config = dict(
    arch='conformer',
    model='self-supervised audio encoder (BEST-RQ)',
    dataset='acted Russian speech (Dusha)',
    train_examples=26041,
    n_mels=64,
    hop_length=160,
    input='mfcc',
    win_length=400,
    codebook_size=1024,
    mask_prob=0.05,
    norm='layernorm_no_bias',
    activation='relu',
    mlp_ratio=6,
    head_dim=64,
    fused_qkv=True,
    qk_norm=False,
    inner_norm=False,
    moe='top_k',
    num_experts=8,
    moe_every=2,
    expert_mlp_ratio=2,
    experts_per_token=2,
    shared_expert=False,
    subsampling=4,
    layers=12,
    width=160,
    positions='relative_bias',
    kernel_size=9,
    residual_init='none',
    optimizer='soap',
    beta2=0.95,
    lr=0.0021,
    beta1=0.95,
    shampoo_beta=0.95,
    eps=1e-08,
    precondition_frequency=20,
    max_precond_dim=1536,
    one_sided=False,
    adamw_lr_other_params=0.0011,
    grad_clip=1.0,
    steps=8500,
    batch_size=256,
    epochs=83.6,
    lr_schedule='cosine',
    final_lr_fraction=0.01,
    warmup_steps=170,
    weight_decay=0.4,
    adamw_weight_decay_other_params=0.01,
)
Rows from block 9 of a small self-supervised audio encoder (BEST-RQ), named by matrix and row number. Rows with one number within an expert belong to one neuron, the router's apart. Each number is 200 + 20 x the weight over its row's rms, rounded and kept within 0 to 999. All counts start at 0.
Before each expert's rows are labels from the 100 clips, of 14848, where the router gives the expert most weight on average: "loudest" is the band of the loudest frequency at the time of the peak. Only what is clearly more common there than usual is listed. The data: acted Russian speech (Dusha). In brackets: how many of the 100, against the usual share in percent.
# router: router (model.blocks.9.mlp.router.weight, 8x160, trained with AdamW), inputs 135-159
# up: expert up (model.blocks.9.mlp.up, 8x320x160), inputs 135-159
# down: expert down (model.blocks.9.mlp.down, 8x160x320, transposed), outputs 135-159

# expert 6
loudest: 4000 to 8000 Hz (27 vs 7.9)
router.6,201,199,205,183,211,188,193,201,189,220,212,207,177,206,185,191,190,235,195,231,168,212,202,223,210
up.0,168,214,208,195,226,192,203,223,182,230,202,189,175,218,217,182,207,171,205,243,209,192,224,192,204
down.0,184,182,167,194,199,195,195,217,207,210,196,243,198,218,194,217,191,186,173,176,245,226,200,232,209
up.1,163,211,204,200,188,192,185,195,218,218,209,221,227,179,188,208,226,240,221,208,210,183,185,175,216
down.1,170,191,159,178,233,180,213,213,219,212,193,177,200,208,192,193,196,176,187,211,146,188,184,227,262
up.2,241,196,216,193,226,188,194,173,188,202,202,182,169,181,213,196,216,229,186,170,190,230,203,214,183
down.2,194,218,228,198,169,200,186,192,210,213,239,200,216,227,185,223,183,191,208,232,220,213,173,226,186
up.3,208,174,196,222,177,174,193,214,207,222,204,146,180,215,204,205,218,191,198,185,226,206,149,231,223
down.3,235,158,208,180,210,194,218,213,189,217,193,195,205,228,196,214,174,183,224,228,169,166,164,183,186
up.4,220,223,193,189,224,219,215,186,191,225,182,216,198,184,203,182,226,194,174,150,217,213,200,186,171
down.4,208,235,160,178,169,206,200,214,193,217,213,197,196,199,219,194,185,170,193,217,226,201,216,183,182
up.5,170,200,236,166,179,187,212,161,199,204,225,211,179,204,238,153,207,183,194,192,215,198,172,205,202
down.5,234,197,193,224,208,218,188,218,186,229,199,195,184,167,181,196,235,221,207,206,203,203,207,212,175
up.6,205,156,217,219,183,200,192,206,190,187,205,198,204,174,220,171,199,216,193,219,248,223,212,228,232
down.6,214,158,191,192,186,218,234,184,174,200,218,220,142,206,189,218,207,194,230,188,214,211,181,220,184
up.7,184,226,177,197,216,253,209,176,199,172,208,235,219,228,238,183,194,172,222,180,179,219,160,209,203
down.7,197,216,166,220,195,174,190,167,179,214,200,188,173,229,223,190,185,213,189,167,178,223,188,199,241
up.8,229,218,167,185,165,193,206,228,207,184,233,186,186,179,168,212,199,201,176,209,223,209,213,200,154
down.8,197,186,172,195,188,216,229,176,208,195,233,222,207,231,212,215,196,179,186,196,196,159,247,211,248
up.9,201,210,207,213,167,176,216,192,228,212,192,206,216,201,197,181,203,191,189,201,202,186,237,189,174
down.9,204,207,159,170,214,224,189,174,205,186,200,206,185,218,216,242,204,192,158,185,201,217,189,252,213
up.10,177,180,179,200,208,224,184,187,202,179,205,196,235,220,176,198,199,211,173,157,210,204,228,187,196
down.10,142,197,236,209,162,186,216,189,231,156,166,208,214,203,179,195,192,193,217,198,212,183,169,215,211
up.11,221,187,189,190,167,169,180,224,221,227,203,191,158,206,218,186,196,246,220,174,178,170,191,200,194
down.11,203,201,178,215,178,202,206,202,184,183,198,177,208,199,219,218,182,168,214,223,186,226,185,204,195
up.12,221,212,211,185,226,198,193,174,205,220,179,202,207,203,223,202,213,184,218,196,181,202,210,235,189
down.12,201,200,188,209,179,244,206,225,206,188,194,207,216,216,215,228,192,206,225,211,188,214,181,177,210
up.13,196,194,190,198,213,181,218,169,202,198,230,198,166,206,190,210,212,202,208,210,184,189,193,206,210
down.13,184,242,164,200,155,186,205,202,203,195,192,195,174,190,204,210,185,186,192,199,197,180,179,190,212
up.14,208,221,188,194,191,208,235,194,222,208,211,219,161,208,236,228,199,179,191,239,201,212,185,198,211
down.14,185,209,205,245,192,188,200,237,184,179,190,185,218,207,223,232,179,165,199,200,209,210,205,169,160
up.15,178,221,220,238,235,191,164,187,206,209,196,225,207,218,198,191,190,237,191,200,188,206,208,245,209
down.15,225,199,260,196,207,191,174,185,169,209,190,175,183,198,199,210,210,184,208,171,251,190,214,203,195
up.16,216,208,197,218,204,198,177,206,181,166,209,205,201,212,187,174,220,214,201,182,244,209,174,177,212
down.16,183,217,242,182,197,190,207,216,193,220,223,208,200,206,160,191,160,187,208,195,190,201,200,187,224
up.17,166,211,190,216,191,153,193,191,180,206,173,216,223,277,176,178,185,209,200,193,190,192,204,207,164
down.17,204,179,187,230,202,228,190,211,233,212,191,194,212,168,191,196,209,184,204,202,186,199,193,185,196
up.18,210,214,158,172,216,207,203,205,191,225,205,196,206,183,199,195,201,222,199,233,214,182,201,216,222
down.18,241,223,220,247,222,207,206,170,171,186,237,214,191,207,208,224,211,195,179,185,187,204,184,197,196
up.19,189,175,216,220,197,202,227,206,200,225,185,238,175,195,214,190,212,171,203,192,221,177,168,225,202
down.19,201,208,166,207,225,198,161,190,191,211,183,209,258,175,194,225,195,180,207,193,190,175,215,195,221
up.20,194,184,221,212,188,226,214,183,201,215,227,212,184,245,198,198,209,219,197,225,183,226,208,213,229
down.20,199,245,205,168,208,184,202,208,190,217,173,236,205,186,201,227,221,198,185,219,213,208,215,191,198
up.21,180,160,197,189,207,194,225,187,200,200,194,191,193,195,221,175,176,193,220,210,224,194,191,188,196
down.21,222,199,148,194,211,193,195,171,245,218,201,185,199,199,198,163,212,209,196,204,166,197,153,182,193
up.22,192,219,222,188,210,200,188,211,158,183,201,181,211,214,212,180,216,206,178,213,206,185,158,208,159
down.22,179,193,219,203,192,237,183,198,157,214,199,188,210,188,184,167,190,235,197,195,215,168,195,180,212
up.23,204,171,191,218,202,191,195,217,212,209,224,194,193,203,203,211,209,180,213,229,201,215,191,217,206
down.23,196,220,203,173,211,217,207,162,186,159,161,213,215,210,173,195,211,202,183,197,210,198,214,206,206
up.24,214,168,230,206,206,203,185,192,201,188,224,203,175,161,198,180,205,205,204,186,218,225,225,205,196
down.24,234,212,210,190,178,215,210,185,215,213,198,212,236,211,242,224,162,203,191,201,183,183,211,196,209
up.25,196,174,143,198,179,190,178,197,216,196,187,190,170,195,233,197,205,193,231,238,194,202,210,210,194
down.25,184,218,231,212,186,210,183,206,192,220,220,201,210,204,232,238,170,157,190,175,212,239,199,197,157
up.26,204,197,144,220,178,201,168,193,212,194,205,201,207,192,221,193,159,223,185,197,196,186,177,173,190
down.26,199,175,241,184,178,215,250,198,183,189,189,211,214,219,185,191,188,226,236,202,180,255,221,237,195
up.27,210,195,179,194,191,205,223,182,213,204,192,221,201,225,187,171,162,207,196,201,175,181,186,172,172
down.27,212,211,174,208,217,200,174,198,233,199,225,189,263,197,154,195,178,183,202,184,201,217,194,233,171
up.28,209,191,208,209,221,159,205,205,170,189,186,201,183,195,243,233,197,195,164,223,235,184,219,209,231
down.28,194,207,215,207,217,192,192,227,212,207,223,209,201,155,216,220,214,195,198,204,170,235,227,181,198
up.29,181,180,180,177,196,183,178,183,201,183,214,209,175,202,173,228,202,191,208,175,202,221,207,185,188
down.29,171,182,207,218,156,196,196,207,201,248,207,198,194,191,179,195,164,172,217,189,197,187,229,176,210
up.30,198,181,176,221,209,213,177,212,167,212,195,223,197,203,239,188,203,193,211,223,178,208,213,207,215
down.30,214,235,172,238,187,207,245,206,175,229,179,174,202,234,207,204,213,181,192,230,198,211,209,227,214
up.31,181,208,214,183,184,216,201,204,209,211,213,206,201,200,201,194,197,204,218,190,186,199,194,182,195
down.31,202,166,171,211,201,197,153,189,214,175,184,210,169,192,193,200,170,193,203,203,164,196,172,220,207
up.32,205,197,167,195,158,174,211,205,171,187,197,225,246,168,195,217,237,208,193,212,185,191,200,146,209
down.32,179,214,164,176,198,194,207,173,190,222,177,199,201,228,209,187,153,195,203,187,168,159,173,216,217
up.33,186,226,147,174,182,179,192,201,209,228,201,205,176,197,195,205,223,196,182,228,221,193,166,193,207
down.33,190,188,201,206,185,220,173,205,215,211,257,217,207,198,184,208,151,176,211,184,226,215,201,192,161
up.34,203,202,215,187,174,174,214,249,191,206,228,214,205,194,148,228,209,225,184,212,209,198,198,185,204
down.34,169,193,215,203,216,205,197,192,204,168,230,186,207,163,210,217,183,225,225,158,198,199,230,228,204
up.35,212,211,178,188,166,208,196,185,209,195,213,232,197,240,220,230,213,211,205,196,179,196,210,173,182
down.35,157,201,246,215,182,221,191,161,206,179,214,232,203,227,235,219,196,206,189,193,239,239,222,218,225
up.36,186,224,223,195,170,225,194,195,233,244,174,208,192,178,157,217,203,198,180,185,194,212,197,194,215
down.36,178,217,179,241,185,206,178,215,165,191,199,187,213,180,175,226,181,177,211,204,213,201,204,191,201
up.37,215,201,169,221,204,227,195,193,172,179,223,200,166,162,239,211,198,189,232,185,218,215,162,198,197
down.37,193,204,199,214,212,168,186,187,222,203,211,169,220,220,184,184,188,223,202,219,225,165,208,215,189

# expert 3
loudest: 500 to 1000 Hz (26 vs 8.9)
router.3,196,239,206,201,230,239,201,198,193,208,190,207,241,205,201,184,200,197,181,173,224,217,208,175,244
up.0,194,174,187,217,213,211,171,172,214,240,218,189,194,180,212,175,218,216,216,201,218,179,226,211,200
down.0,217,178,229,183,196,202,230,210,223,207,199,165,190,203,205,234,188,195,190,220,155,220,201,210,182
up.1,196,184,212,230,181,190,196,205,228,205,190,176,170,168,174,218,185,206,225,166,166,199,191,210,193
down.1,193,204,176,208,227,161,189,230,207,212,213,143,198,191,211,201,166,193,211,208,233,179,219,213,196
up.2,209,237,235,200,199,188,203,184,227,206,228,224,185,183,214,200,244,148,243,221,220,210,180,225,204
down.2,200,190,181,213,165,260,216,207,176,206,239,223,194,213,210,223,170,214,226,188,154,196,191,140,196
up.3,204,223,194,258,229,219,209,195,174,153,182,191,234,164,191,177,195,210,194,197,182,202,235,196,225
down.3,195,228,182,203,178,217,227,201,184,208,175,194,213,220,213,207,212,179,202,196,233,182,188,224,220
up.4,179,212,219,225,187,203,222,205,209,207,188,197,195,188,212,239,216,222,172,211,197,221,195,204,201
down.4,211,189,208,202,217,221,210,232,236,182,172,185,193,214,210,192,175,146,234,187,216,223,214,194,203
up.5,192,190,185,211,188,178,201,229,197,196,183,232,215,214,203,206,174,212,180,196,205,200,224,200,201
down.5,188,216,138,189,210,159,182,199,179,220,206,196,184,186,205,204,256,266,183,209,218,225,210,180,183
up.6,198,185,158,203,242,205,229,213,212,168,195,237,184,207,198,211,190,202,199,207,205,217,214,179,199
down.6,191,185,241,204,203,211,225,185,195,226,219,235,223,213,200,164,189,202,163,195,182,175,167,216,220
up.7,163,224,187,226,193,199,219,205,198,180,210,226,190,183,197,228,190,193,188,229,186,188,190,198,180
down.7,200,188,197,206,244,244,201,152,215,207,182,168,200,182,169,204,205,210,226,212,219,203,216,216,190
up.8,200,188,187,194,224,203,185,188,194,182,195,180,192,185,195,229,189,203,198,216,221,185,195,187,209
down.8,212,186,176,183,230,188,220,225,192,235,229,205,197,199,187,177,212,206,219,177,198,174,218,204,200
up.9,217,213,212,191,183,217,204,222,202,181,198,189,229,212,190,213,211,198,198,149,173,198,175,173,202
down.9,177,197,158,234,179,219,181,179,178,186,209,183,233,215,192,202,186,194,204,191,196,188,184,183,202
up.10,198,197,178,211,210,221,215,199,239,184,200,208,208,193,193,188,196,222,221,188,205,185,200,192,213
down.10,187,182,212,227,208,204,221,227,224,190,185,181,218,239,214,175,206,185,217,187,215,212,213,196,199
up.11,181,189,201,217,197,214,183,185,185,191,201,219,214,191,177,186,180,219,186,187,183,211,174,210,203
down.11,180,178,197,166,209,231,173,231,194,185,183,192,184,209,168,230,178,158,213,188,226,228,179,230,231
up.12,174,186,202,198,177,165,199,175,191,215,178,202,207,208,196,214,179,213,220,197,189,201,224,234,226
down.12,212,223,221,183,200,224,189,208,210,222,200,208,203,206,203,152,201,225,197,198,235,219,177,170,192
up.13,199,213,182,164,212,185,205,170,210,202,211,200,188,219,194,200,181,241,207,203,189,200,195,212,198
down.13,224,254,175,178,190,205,196,235,169,206,229,192,203,147,209,232,197,206,217,204,196,201,182,194,162
up.14,196,189,190,203,233,201,228,191,209,165,192,208,230,201,196,176,222,179,195,190,208,201,194,197,172
down.14,177,242,192,191,212,192,190,159,144,214,222,196,192,220,218,217,198,201,227,160,170,210,186,236,206
up.15,185,175,219,211,206,190,230,201,195,210,174,205,191,190,180,211,188,180,246,187,198,219,199,164,183
down.15,220,175,187,192,152,214,198,215,222,181,170,161,213,197,215,183,191,189,187,206,208,185,160,199,183
up.16,176,213,172,215,209,208,176,176,229,187,199,196,192,191,184,218,253,185,189,182,229,220,212,167,226
down.16,191,179,254,220,202,201,197,221,163,219,180,241,204,187,230,171,150,212,188,207,213,191,233,182,213
up.17,207,210,218,206,181,183,201,201,198,206,181,207,200,217,160,170,191,208,187,187,194,206,240,199,200
down.17,163,181,185,196,202,193,205,200,218,184,177,210,182,168,230,204,244,163,188,214,210,211,189,205,216
up.18,190,193,189,187,196,193,205,218,174,231,217,158,235,204,216,192,192,198,208,195,165,189,242,217,219
down.18,214,190,209,189,176,171,191,166,218,235,209,218,160,184,200,202,220,201,168,198,198,186,203,181,191
up.19,226,223,176,216,190,231,204,212,204,209,159,197,184,201,223,187,202,167,197,174,202,229,191,221,234
down.19,191,205,220,205,183,177,222,212,156,175,228,199,254,232,188,232,182,227,187,219,196,170,217,190,214
up.20,185,193,159,196,239,238,212,181,209,211,165,164,159,224,196,220,216,182,202,216,162,178,199,193,226
down.20,193,202,224,207,220,160,207,266,182,190,192,257,238,147,197,217,203,203,235,218,225,197,225,163,219
up.21,168,184,227,185,190,217,198,208,227,199,214,192,178,182,211,178,207,183,196,182,226,127,189,210,157
down.21,197,249,207,179,204,213,156,187,211,207,185,202,240,226,198,211,173,173,208,187,169,202,191,194,204
up.22,185,225,214,221,184,211,169,192,207,257,211,234,189,209,223,200,228,172,200,221,198,210,194,215,169
down.22,182,202,193,164,190,183,195,193,197,182,218,230,177,219,168,173,179,252,203,211,209,211,216,191,227
up.23,203,220,192,175,223,181,214,233,207,141,169,194,208,228,211,193,190,208,189,198,194,194,184,196,201
down.23,160,164,215,196,198,209,210,186,198,214,217,206,240,198,195,207,200,191,209,195,203,148,170,197,208
up.24,231,194,206,240,182,236,215,193,210,196,205,196,195,232,194,195,194,228,207,141,196,182,229,181,213
down.24,154,193,218,201,238,202,202,239,207,179,191,208,183,230,203,216,230,171,185,198,204,244,193,228,203
up.25,201,193,200,228,210,182,219,195,205,215,243,207,188,207,172,190,197,207,203,218,222,232,185,217,173
down.25,230,223,204,173,197,222,205,212,215,187,165,204,197,205,172,187,177,208,179,223,206,184,186,200,178
up.26,177,184,181,197,232,210,214,202,185,195,230,218,177,231,187,196,200,181,192,207,233,202,252,216,204
down.26,183,198,208,178,216,211,198,224,205,196,181,175,197,180,194,211,231,220,170,192,218,196,199,209,191
up.27,171,184,206,200,196,215,199,200,196,217,198,223,184,231,195,203,182,183,183,198,180,188,173,186,213
down.27,199,177,185,221,197,205,181,200,217,216,185,202,209,216,169,187,196,187,225,204,218,194,225,200,219
up.28,217,170,176,232,213,163,194,229,193,169,197,161,180,193,203,229,185,207,184,199,163,155,199,201,200
down.28,148,175,203,205,205,235,216,189,181,209,179,199,189,167,199,195,229,217,211,181,174,197,204,131,237
up.29,201,218,236,188,153,193,171,163,210,211,228,199,171,181,202,220,203,174,219,201,223,185,198,183,214
down.29,221,182,216,213,233,217,238,230,191,208,210,191,216,227,193,196,170,242,155,220,183,210,209,186,190
up.30,170,231,199,249,227,188,219,191,207,232,212,166,186,216,212,210,200,207,176,189,194,213,213,212,216
down.30,194,170,197,183,205,174,156,239,176,184,203,216,188,184,186,193,197,175,216,220,209,175,197,152,183
up.31,176,214,203,197,192,216,184,212,207,204,194,248,164,188,219,206,227,218,199,213,212,165,146,173,215
down.31,250,162,192,198,205,170,194,222,208,199,201,180,227,226,216,171,219,206,190,163,211,175,186,208,207
up.32,173,216,203,180,212,217,223,175,204,200,214,207,208,218,178,217,187,221,179,211,161,187,231,206,210
down.32,215,192,205,202,181,204,155,226,229,184,200,208,194,210,227,198,217,237,206,188,187,229,173,191,205
up.33,217,175,177,223,218,211,220,192,191,239,208,194,212,217,201,164,225,207,178,196,175,228,203,200,228
down.33,174,197,215,212,215,202,193,253,185,225,200,207,193,165,201,184,215,194,221,201,189,190,176,187,204
up.34,190,150,193,212,200,181,213,213,180,179,201,197,232,214,192,183,205,218,204,208,205,218,220,191,209
down.34,243,172,213,211,170,219,175,193,227,222,189,168,202,197,205,230,165,177,213,195,214,228,209,234,185
up.35,192,181,232,230,186,203,213,186,179,209,200,197,209,170,179,203,212,200,168,180,201,144,198,244,183
down.35,182,199,178,202,195,207,179,247,222,182,168,201,174,189,200,179,183,159,210,210,216,229,194,169,199
up.36,208,213,201,188,228,197,230,178,212,175,222,214,205,223,182,201,183,206,213,159,243,195,204,214,201
down.36,174,191,239,198,223,170,213,185,189,192,202,223,237,196,200,211,164,193,226,217,208,201,163,179,228
up.37,226,226,179,208,234,202,227,201,213,181,201,208,174,200,221,178,196,190,200,230,208,183,163,202,224
down.37,149,223,207,191,238,198,195,227,191,205,174,172,232,148,183,192,185,214,201,191,196,182,176,206,187

# expert 7
loudest: 500 to 1000 Hz (26 vs 8.9)
router.7,171,212,196,200,192,198,218,180,185,206,225,244,202,233,189,201,193,168,234,207,170,197,224,194,183
up.0,201,186,243,178,238,198,195,187,192,181,197,197,217,192,228,180,218,179,182,197,193,202,202,209,183
down.0,221,204,177,192,171,209,206,185,170,185,229,197,191,228,209,193,217,187,201,263,200,223,208,187,198
up.1,170,171,183,222,213,186,190,203,185,201,198,207,187,224,190,176,193,213,196,174,208,200,215,193,198
down.1,221,193,239,215,205,217,205,191,195,178,182,217,227,208,216,166,221,208,213,181,192,202,209,190,201
up.2,177,205,208,196,226,203,214,242,231,209,196,223,174,231,216,215,204,176,217,223,228,192,186,209,208
down.2,197,204,196,196,228,203,225,227,214,211,202,195,246,193,182,205,189,164,205,196,202,171,213,214,213
up.3,207,221,179,183,210,211,198,220,203,176,183,199,185,180,163,232,201,197,195,226,192,202,212,204,197
down.3,170,231,212,177,207,241,203,165,194,191,217,216,188,191,199,171,192,207,227,208,195,220,193,170,177
up.4,194,194,197,201,186,246,219,187,214,203,199,170,191,178,206,192,219,182,227,206,224,223,203,190,229
down.4,231,173,222,252,228,202,196,179,192,236,217,199,181,200,239,198,185,179,168,196,228,212,168,199,211
up.5,231,222,215,206,198,228,202,198,170,208,168,191,179,192,221,194,205,197,216,215,221,228,205,182,201
down.5,207,193,211,191,196,197,205,191,164,174,209,186,192,212,208,217,206,159,211,198,167,192,212,203,196
up.6,212,181,186,207,193,211,189,205,212,190,237,223,190,205,174,185,166,206,210,208,222,249,186,180,203
down.6,173,215,200,194,202,170,185,228,197,207,216,205,226,197,238,193,237,190,207,137,191,217,225,220,239
up.7,242,212,238,203,191,196,198,215,245,212,237,188,180,179,240,199,192,169,221,200,178,237,201,222,194
down.7,176,228,180,213,156,206,180,226,186,200,214,211,204,207,201,194,217,233,231,196,215,213,198,201,175
up.8,206,183,178,246,204,213,196,182,177,197,163,203,206,200,161,194,211,173,197,228,223,179,180,222,192
down.8,168,210,180,195,191,179,224,193,187,186,181,195,179,205,206,176,197,233,209,191,195,219,169,213,184
up.9,185,228,181,195,183,179,168,202,186,167,181,211,222,203,222,207,191,209,214,164,209,205,223,189,188
down.9,188,182,192,194,197,217,188,178,218,180,203,191,203,218,246,216,188,167,222,207,210,210,197,212,205
up.10,194,199,208,197,211,159,193,212,227,183,214,178,189,187,171,198,223,207,188,206,201,213,160,171,207
down.10,186,228,183,212,217,212,188,210,224,166,162,188,179,177,246,189,198,187,202,209,208,201,233,196,179
up.11,180,209,175,217,198,211,195,209,182,177,188,230,212,215,224,205,191,130,187,180,209,178,207,195,182
down.11,179,173,177,180,222,211,201,180,209,227,173,179,167,198,196,217,225,171,199,186,178,176,191,174,167
up.12,168,149,235,214,191,202,188,183,162,202,168,167,191,200,202,150,166,206,220,217,242,240,186,230,224
down.12,189,192,203,233,203,204,178,174,186,167,212,195,217,237,193,190,194,190,218,188,208,177,193,168,207
up.13,195,178,216,192,221,192,188,180,175,205,199,203,230,176,208,191,212,176,199,171,187,186,181,189,195
down.13,194,223,134,196,191,205,209,175,206,209,184,186,190,208,186,165,237,220,194,202,184,228,183,197,194
up.14,179,245,195,175,206,203,168,185,198,225,201,206,221,215,187,208,201,208,232,226,218,194,191,241,230
down.14,201,250,186,206,211,197,187,236,189,249,197,204,166,207,206,157,202,202,251,201,226,217,179,215,215
up.15,210,183,193,205,183,184,257,191,231,185,193,183,230,223,203,214,170,196,182,221,174,211,185,188,225
down.15,230,199,199,205,187,196,167,172,182,199,200,177,157,215,184,215,223,184,243,169,209,227,194,191,204
up.16,190,195,190,203,170,185,214,224,240,196,146,192,174,192,215,206,199,195,219,233,193,174,200,222,168
down.16,182,178,212,185,183,220,233,236,201,165,212,183,223,201,169,198,240,165,205,204,206,207,212,226,208
up.17,201,169,213,217,210,177,218,210,190,178,227,225,214,214,203,249,214,176,221,245,230,224,211,227,205
down.17,240,188,192,186,192,194,203,218,206,245,229,188,209,211,228,216,189,207,204,199,183,204,180,190,188
up.18,186,199,177,195,188,228,196,231,214,201,191,185,225,247,199,207,211,202,178,209,203,222,218,205,207
down.18,212,218,253,198,180,184,237,196,208,206,207,159,207,169,223,208,209,207,228,211,213,211,208,179,191
up.19,204,184,226,207,183,210,183,209,233,212,201,174,221,186,203,211,202,198,218,214,202,235,201,223,235
down.19,214,202,175,207,208,191,206,207,236,185,176,185,152,193,231,217,226,182,182,222,205,215,181,208,180
up.20,220,194,219,257,213,164,226,216,226,197,187,141,201,205,208,194,206,187,165,182,223,196,221,188,213
down.20,195,216,162,180,195,232,211,213,201,196,192,218,163,179,196,162,190,196,176,222,214,240,206,195,218
up.21,166,196,208,221,161,215,222,219,216,201,173,211,255,203,184,233,250,190,216,210,168,214,207,218,178
down.21,216,195,195,186,184,202,191,203,217,158,245,218,217,208,196,174,160,176,190,208,242,234,205,174,176
up.22,202,216,212,199,175,188,197,220,212,178,201,183,169,214,228,208,219,206,200,177,219,243,192,185,223
down.22,189,198,206,204,210,194,188,195,230,206,176,198,192,203,198,217,182,239,211,204,190,217,218,221,215
up.23,179,192,192,194,206,217,185,194,198,188,206,198,209,231,198,177,141,192,202,205,202,188,221,203,220
down.23,205,201,212,201,188,180,185,211,211,215,217,158,217,192,201,207,245,203,177,179,186,185,189,191,162
up.24,207,237,213,250,193,221,192,190,161,200,170,232,157,189,186,184,168,196,209,210,206,205,222,221,178
down.24,193,203,183,207,194,200,178,202,199,208,211,213,164,222,214,211,171,206,205,191,229,208,203,248,197
up.25,202,209,202,206,197,208,212,209,236,190,217,222,173,194,227,189,200,150,226,235,172,211,172,192,207
down.25,226,173,235,163,224,196,159,211,175,200,164,203,215,201,187,217,168,190,202,194,212,221,220,193,228
up.26,157,209,165,175,212,213,216,172,158,209,213,201,212,212,182,204,208,213,211,170,193,255,224,206,221
down.26,213,202,244,222,201,207,224,210,196,194,203,185,235,218,203,164,207,209,187,211,202,204,187,225,234
up.27,205,186,209,185,196,188,225,199,223,219,202,196,210,179,203,194,226,194,233,164,180,197,191,198,185
down.27,169,173,159,189,179,222,194,198,180,207,198,210,195,210,228,174,214,164,195,254,205,219,216,199,177
up.28,193,200,191,214,207,205,178,184,211,202,196,174,197,217,191,246,157,197,207,227,178,216,202,221,215
down.28,182,232,210,190,209,190,184,211,246,200,187,199,229,227,180,194,199,149,207,202,199,204,188,210,201
up.29,197,155,223,192,210,211,197,215,173,205,212,204,194,196,205,187,246,224,213,186,136,187,200,191,213
down.29,180,228,212,211,206,154,179,221,184,192,203,197,232,200,220,212,175,192,176,208,172,198,223,205,178
up.30,196,200,151,219,162,200,171,171,197,213,234,179,208,202,161,166,203,197,231,178,197,228,207,205,189
down.30,212,232,209,207,194,171,198,175,221,169,213,161,198,203,202,192,195,216,197,169,211,197,150,223,224
up.31,183,188,164,151,208,210,194,224,186,172,212,172,214,220,234,202,201,189,195,213,170,225,212,234,210
down.31,207,223,231,211,219,194,236,202,262,192,205,218,174,217,180,186,186,184,170,183,174,210,182,170,198
up.32,154,231,170,225,195,224,199,192,172,214,192,199,180,189,207,191,171,194,216,189,184,171,199,189,189
down.32,214,222,220,156,219,197,197,227,219,182,189,209,224,195,208,183,203,175,180,196,233,216,172,199,198
up.33,180,199,195,191,186,224,233,226,220,175,217,160,218,205,183,222,185,215,196,204,234,197,212,202,179
down.33,203,182,208,207,236,214,188,270,218,170,185,199,205,238,182,205,238,175,195,230,219,190,218,209,188
up.34,214,218,176,228,203,181,216,194,202,194,186,210,209,197,200,198,193,203,230,211,204,209,178,201,173
down.34,164,217,199,189,196,200,173,188,190,168,189,211,193,215,231,220,193,184,183,165,204,195,209,191,204
up.35,209,208,224,210,188,166,188,207,193,205,144,177,198,173,182,191,200,186,226,202,228,212,213,199,230
down.35,209,219,184,193,230,223,164,170,170,185,180,193,175,211,220,210,193,170,182,235,200,218,217,199,193
up.36,181,210,213,204,203,180,193,171,184,217,230,175,181,189,203,224,155,213,170,202,179,214,189,193,202
down.36,219,189,196,204,148,183,193,181,224,198,177,198,182,211,204,179,168,207,190,197,193,208,184,181,159
up.37,193,192,230,193,204,178,196,204,210,162,191,179,207,210,165,216,208,197,188,195,215,155,186,190,191
down.37,200,237,168,182,228,208,199,205,187,199,212,190,204,168,177,169,178,196,217,221,184,206,191,193,214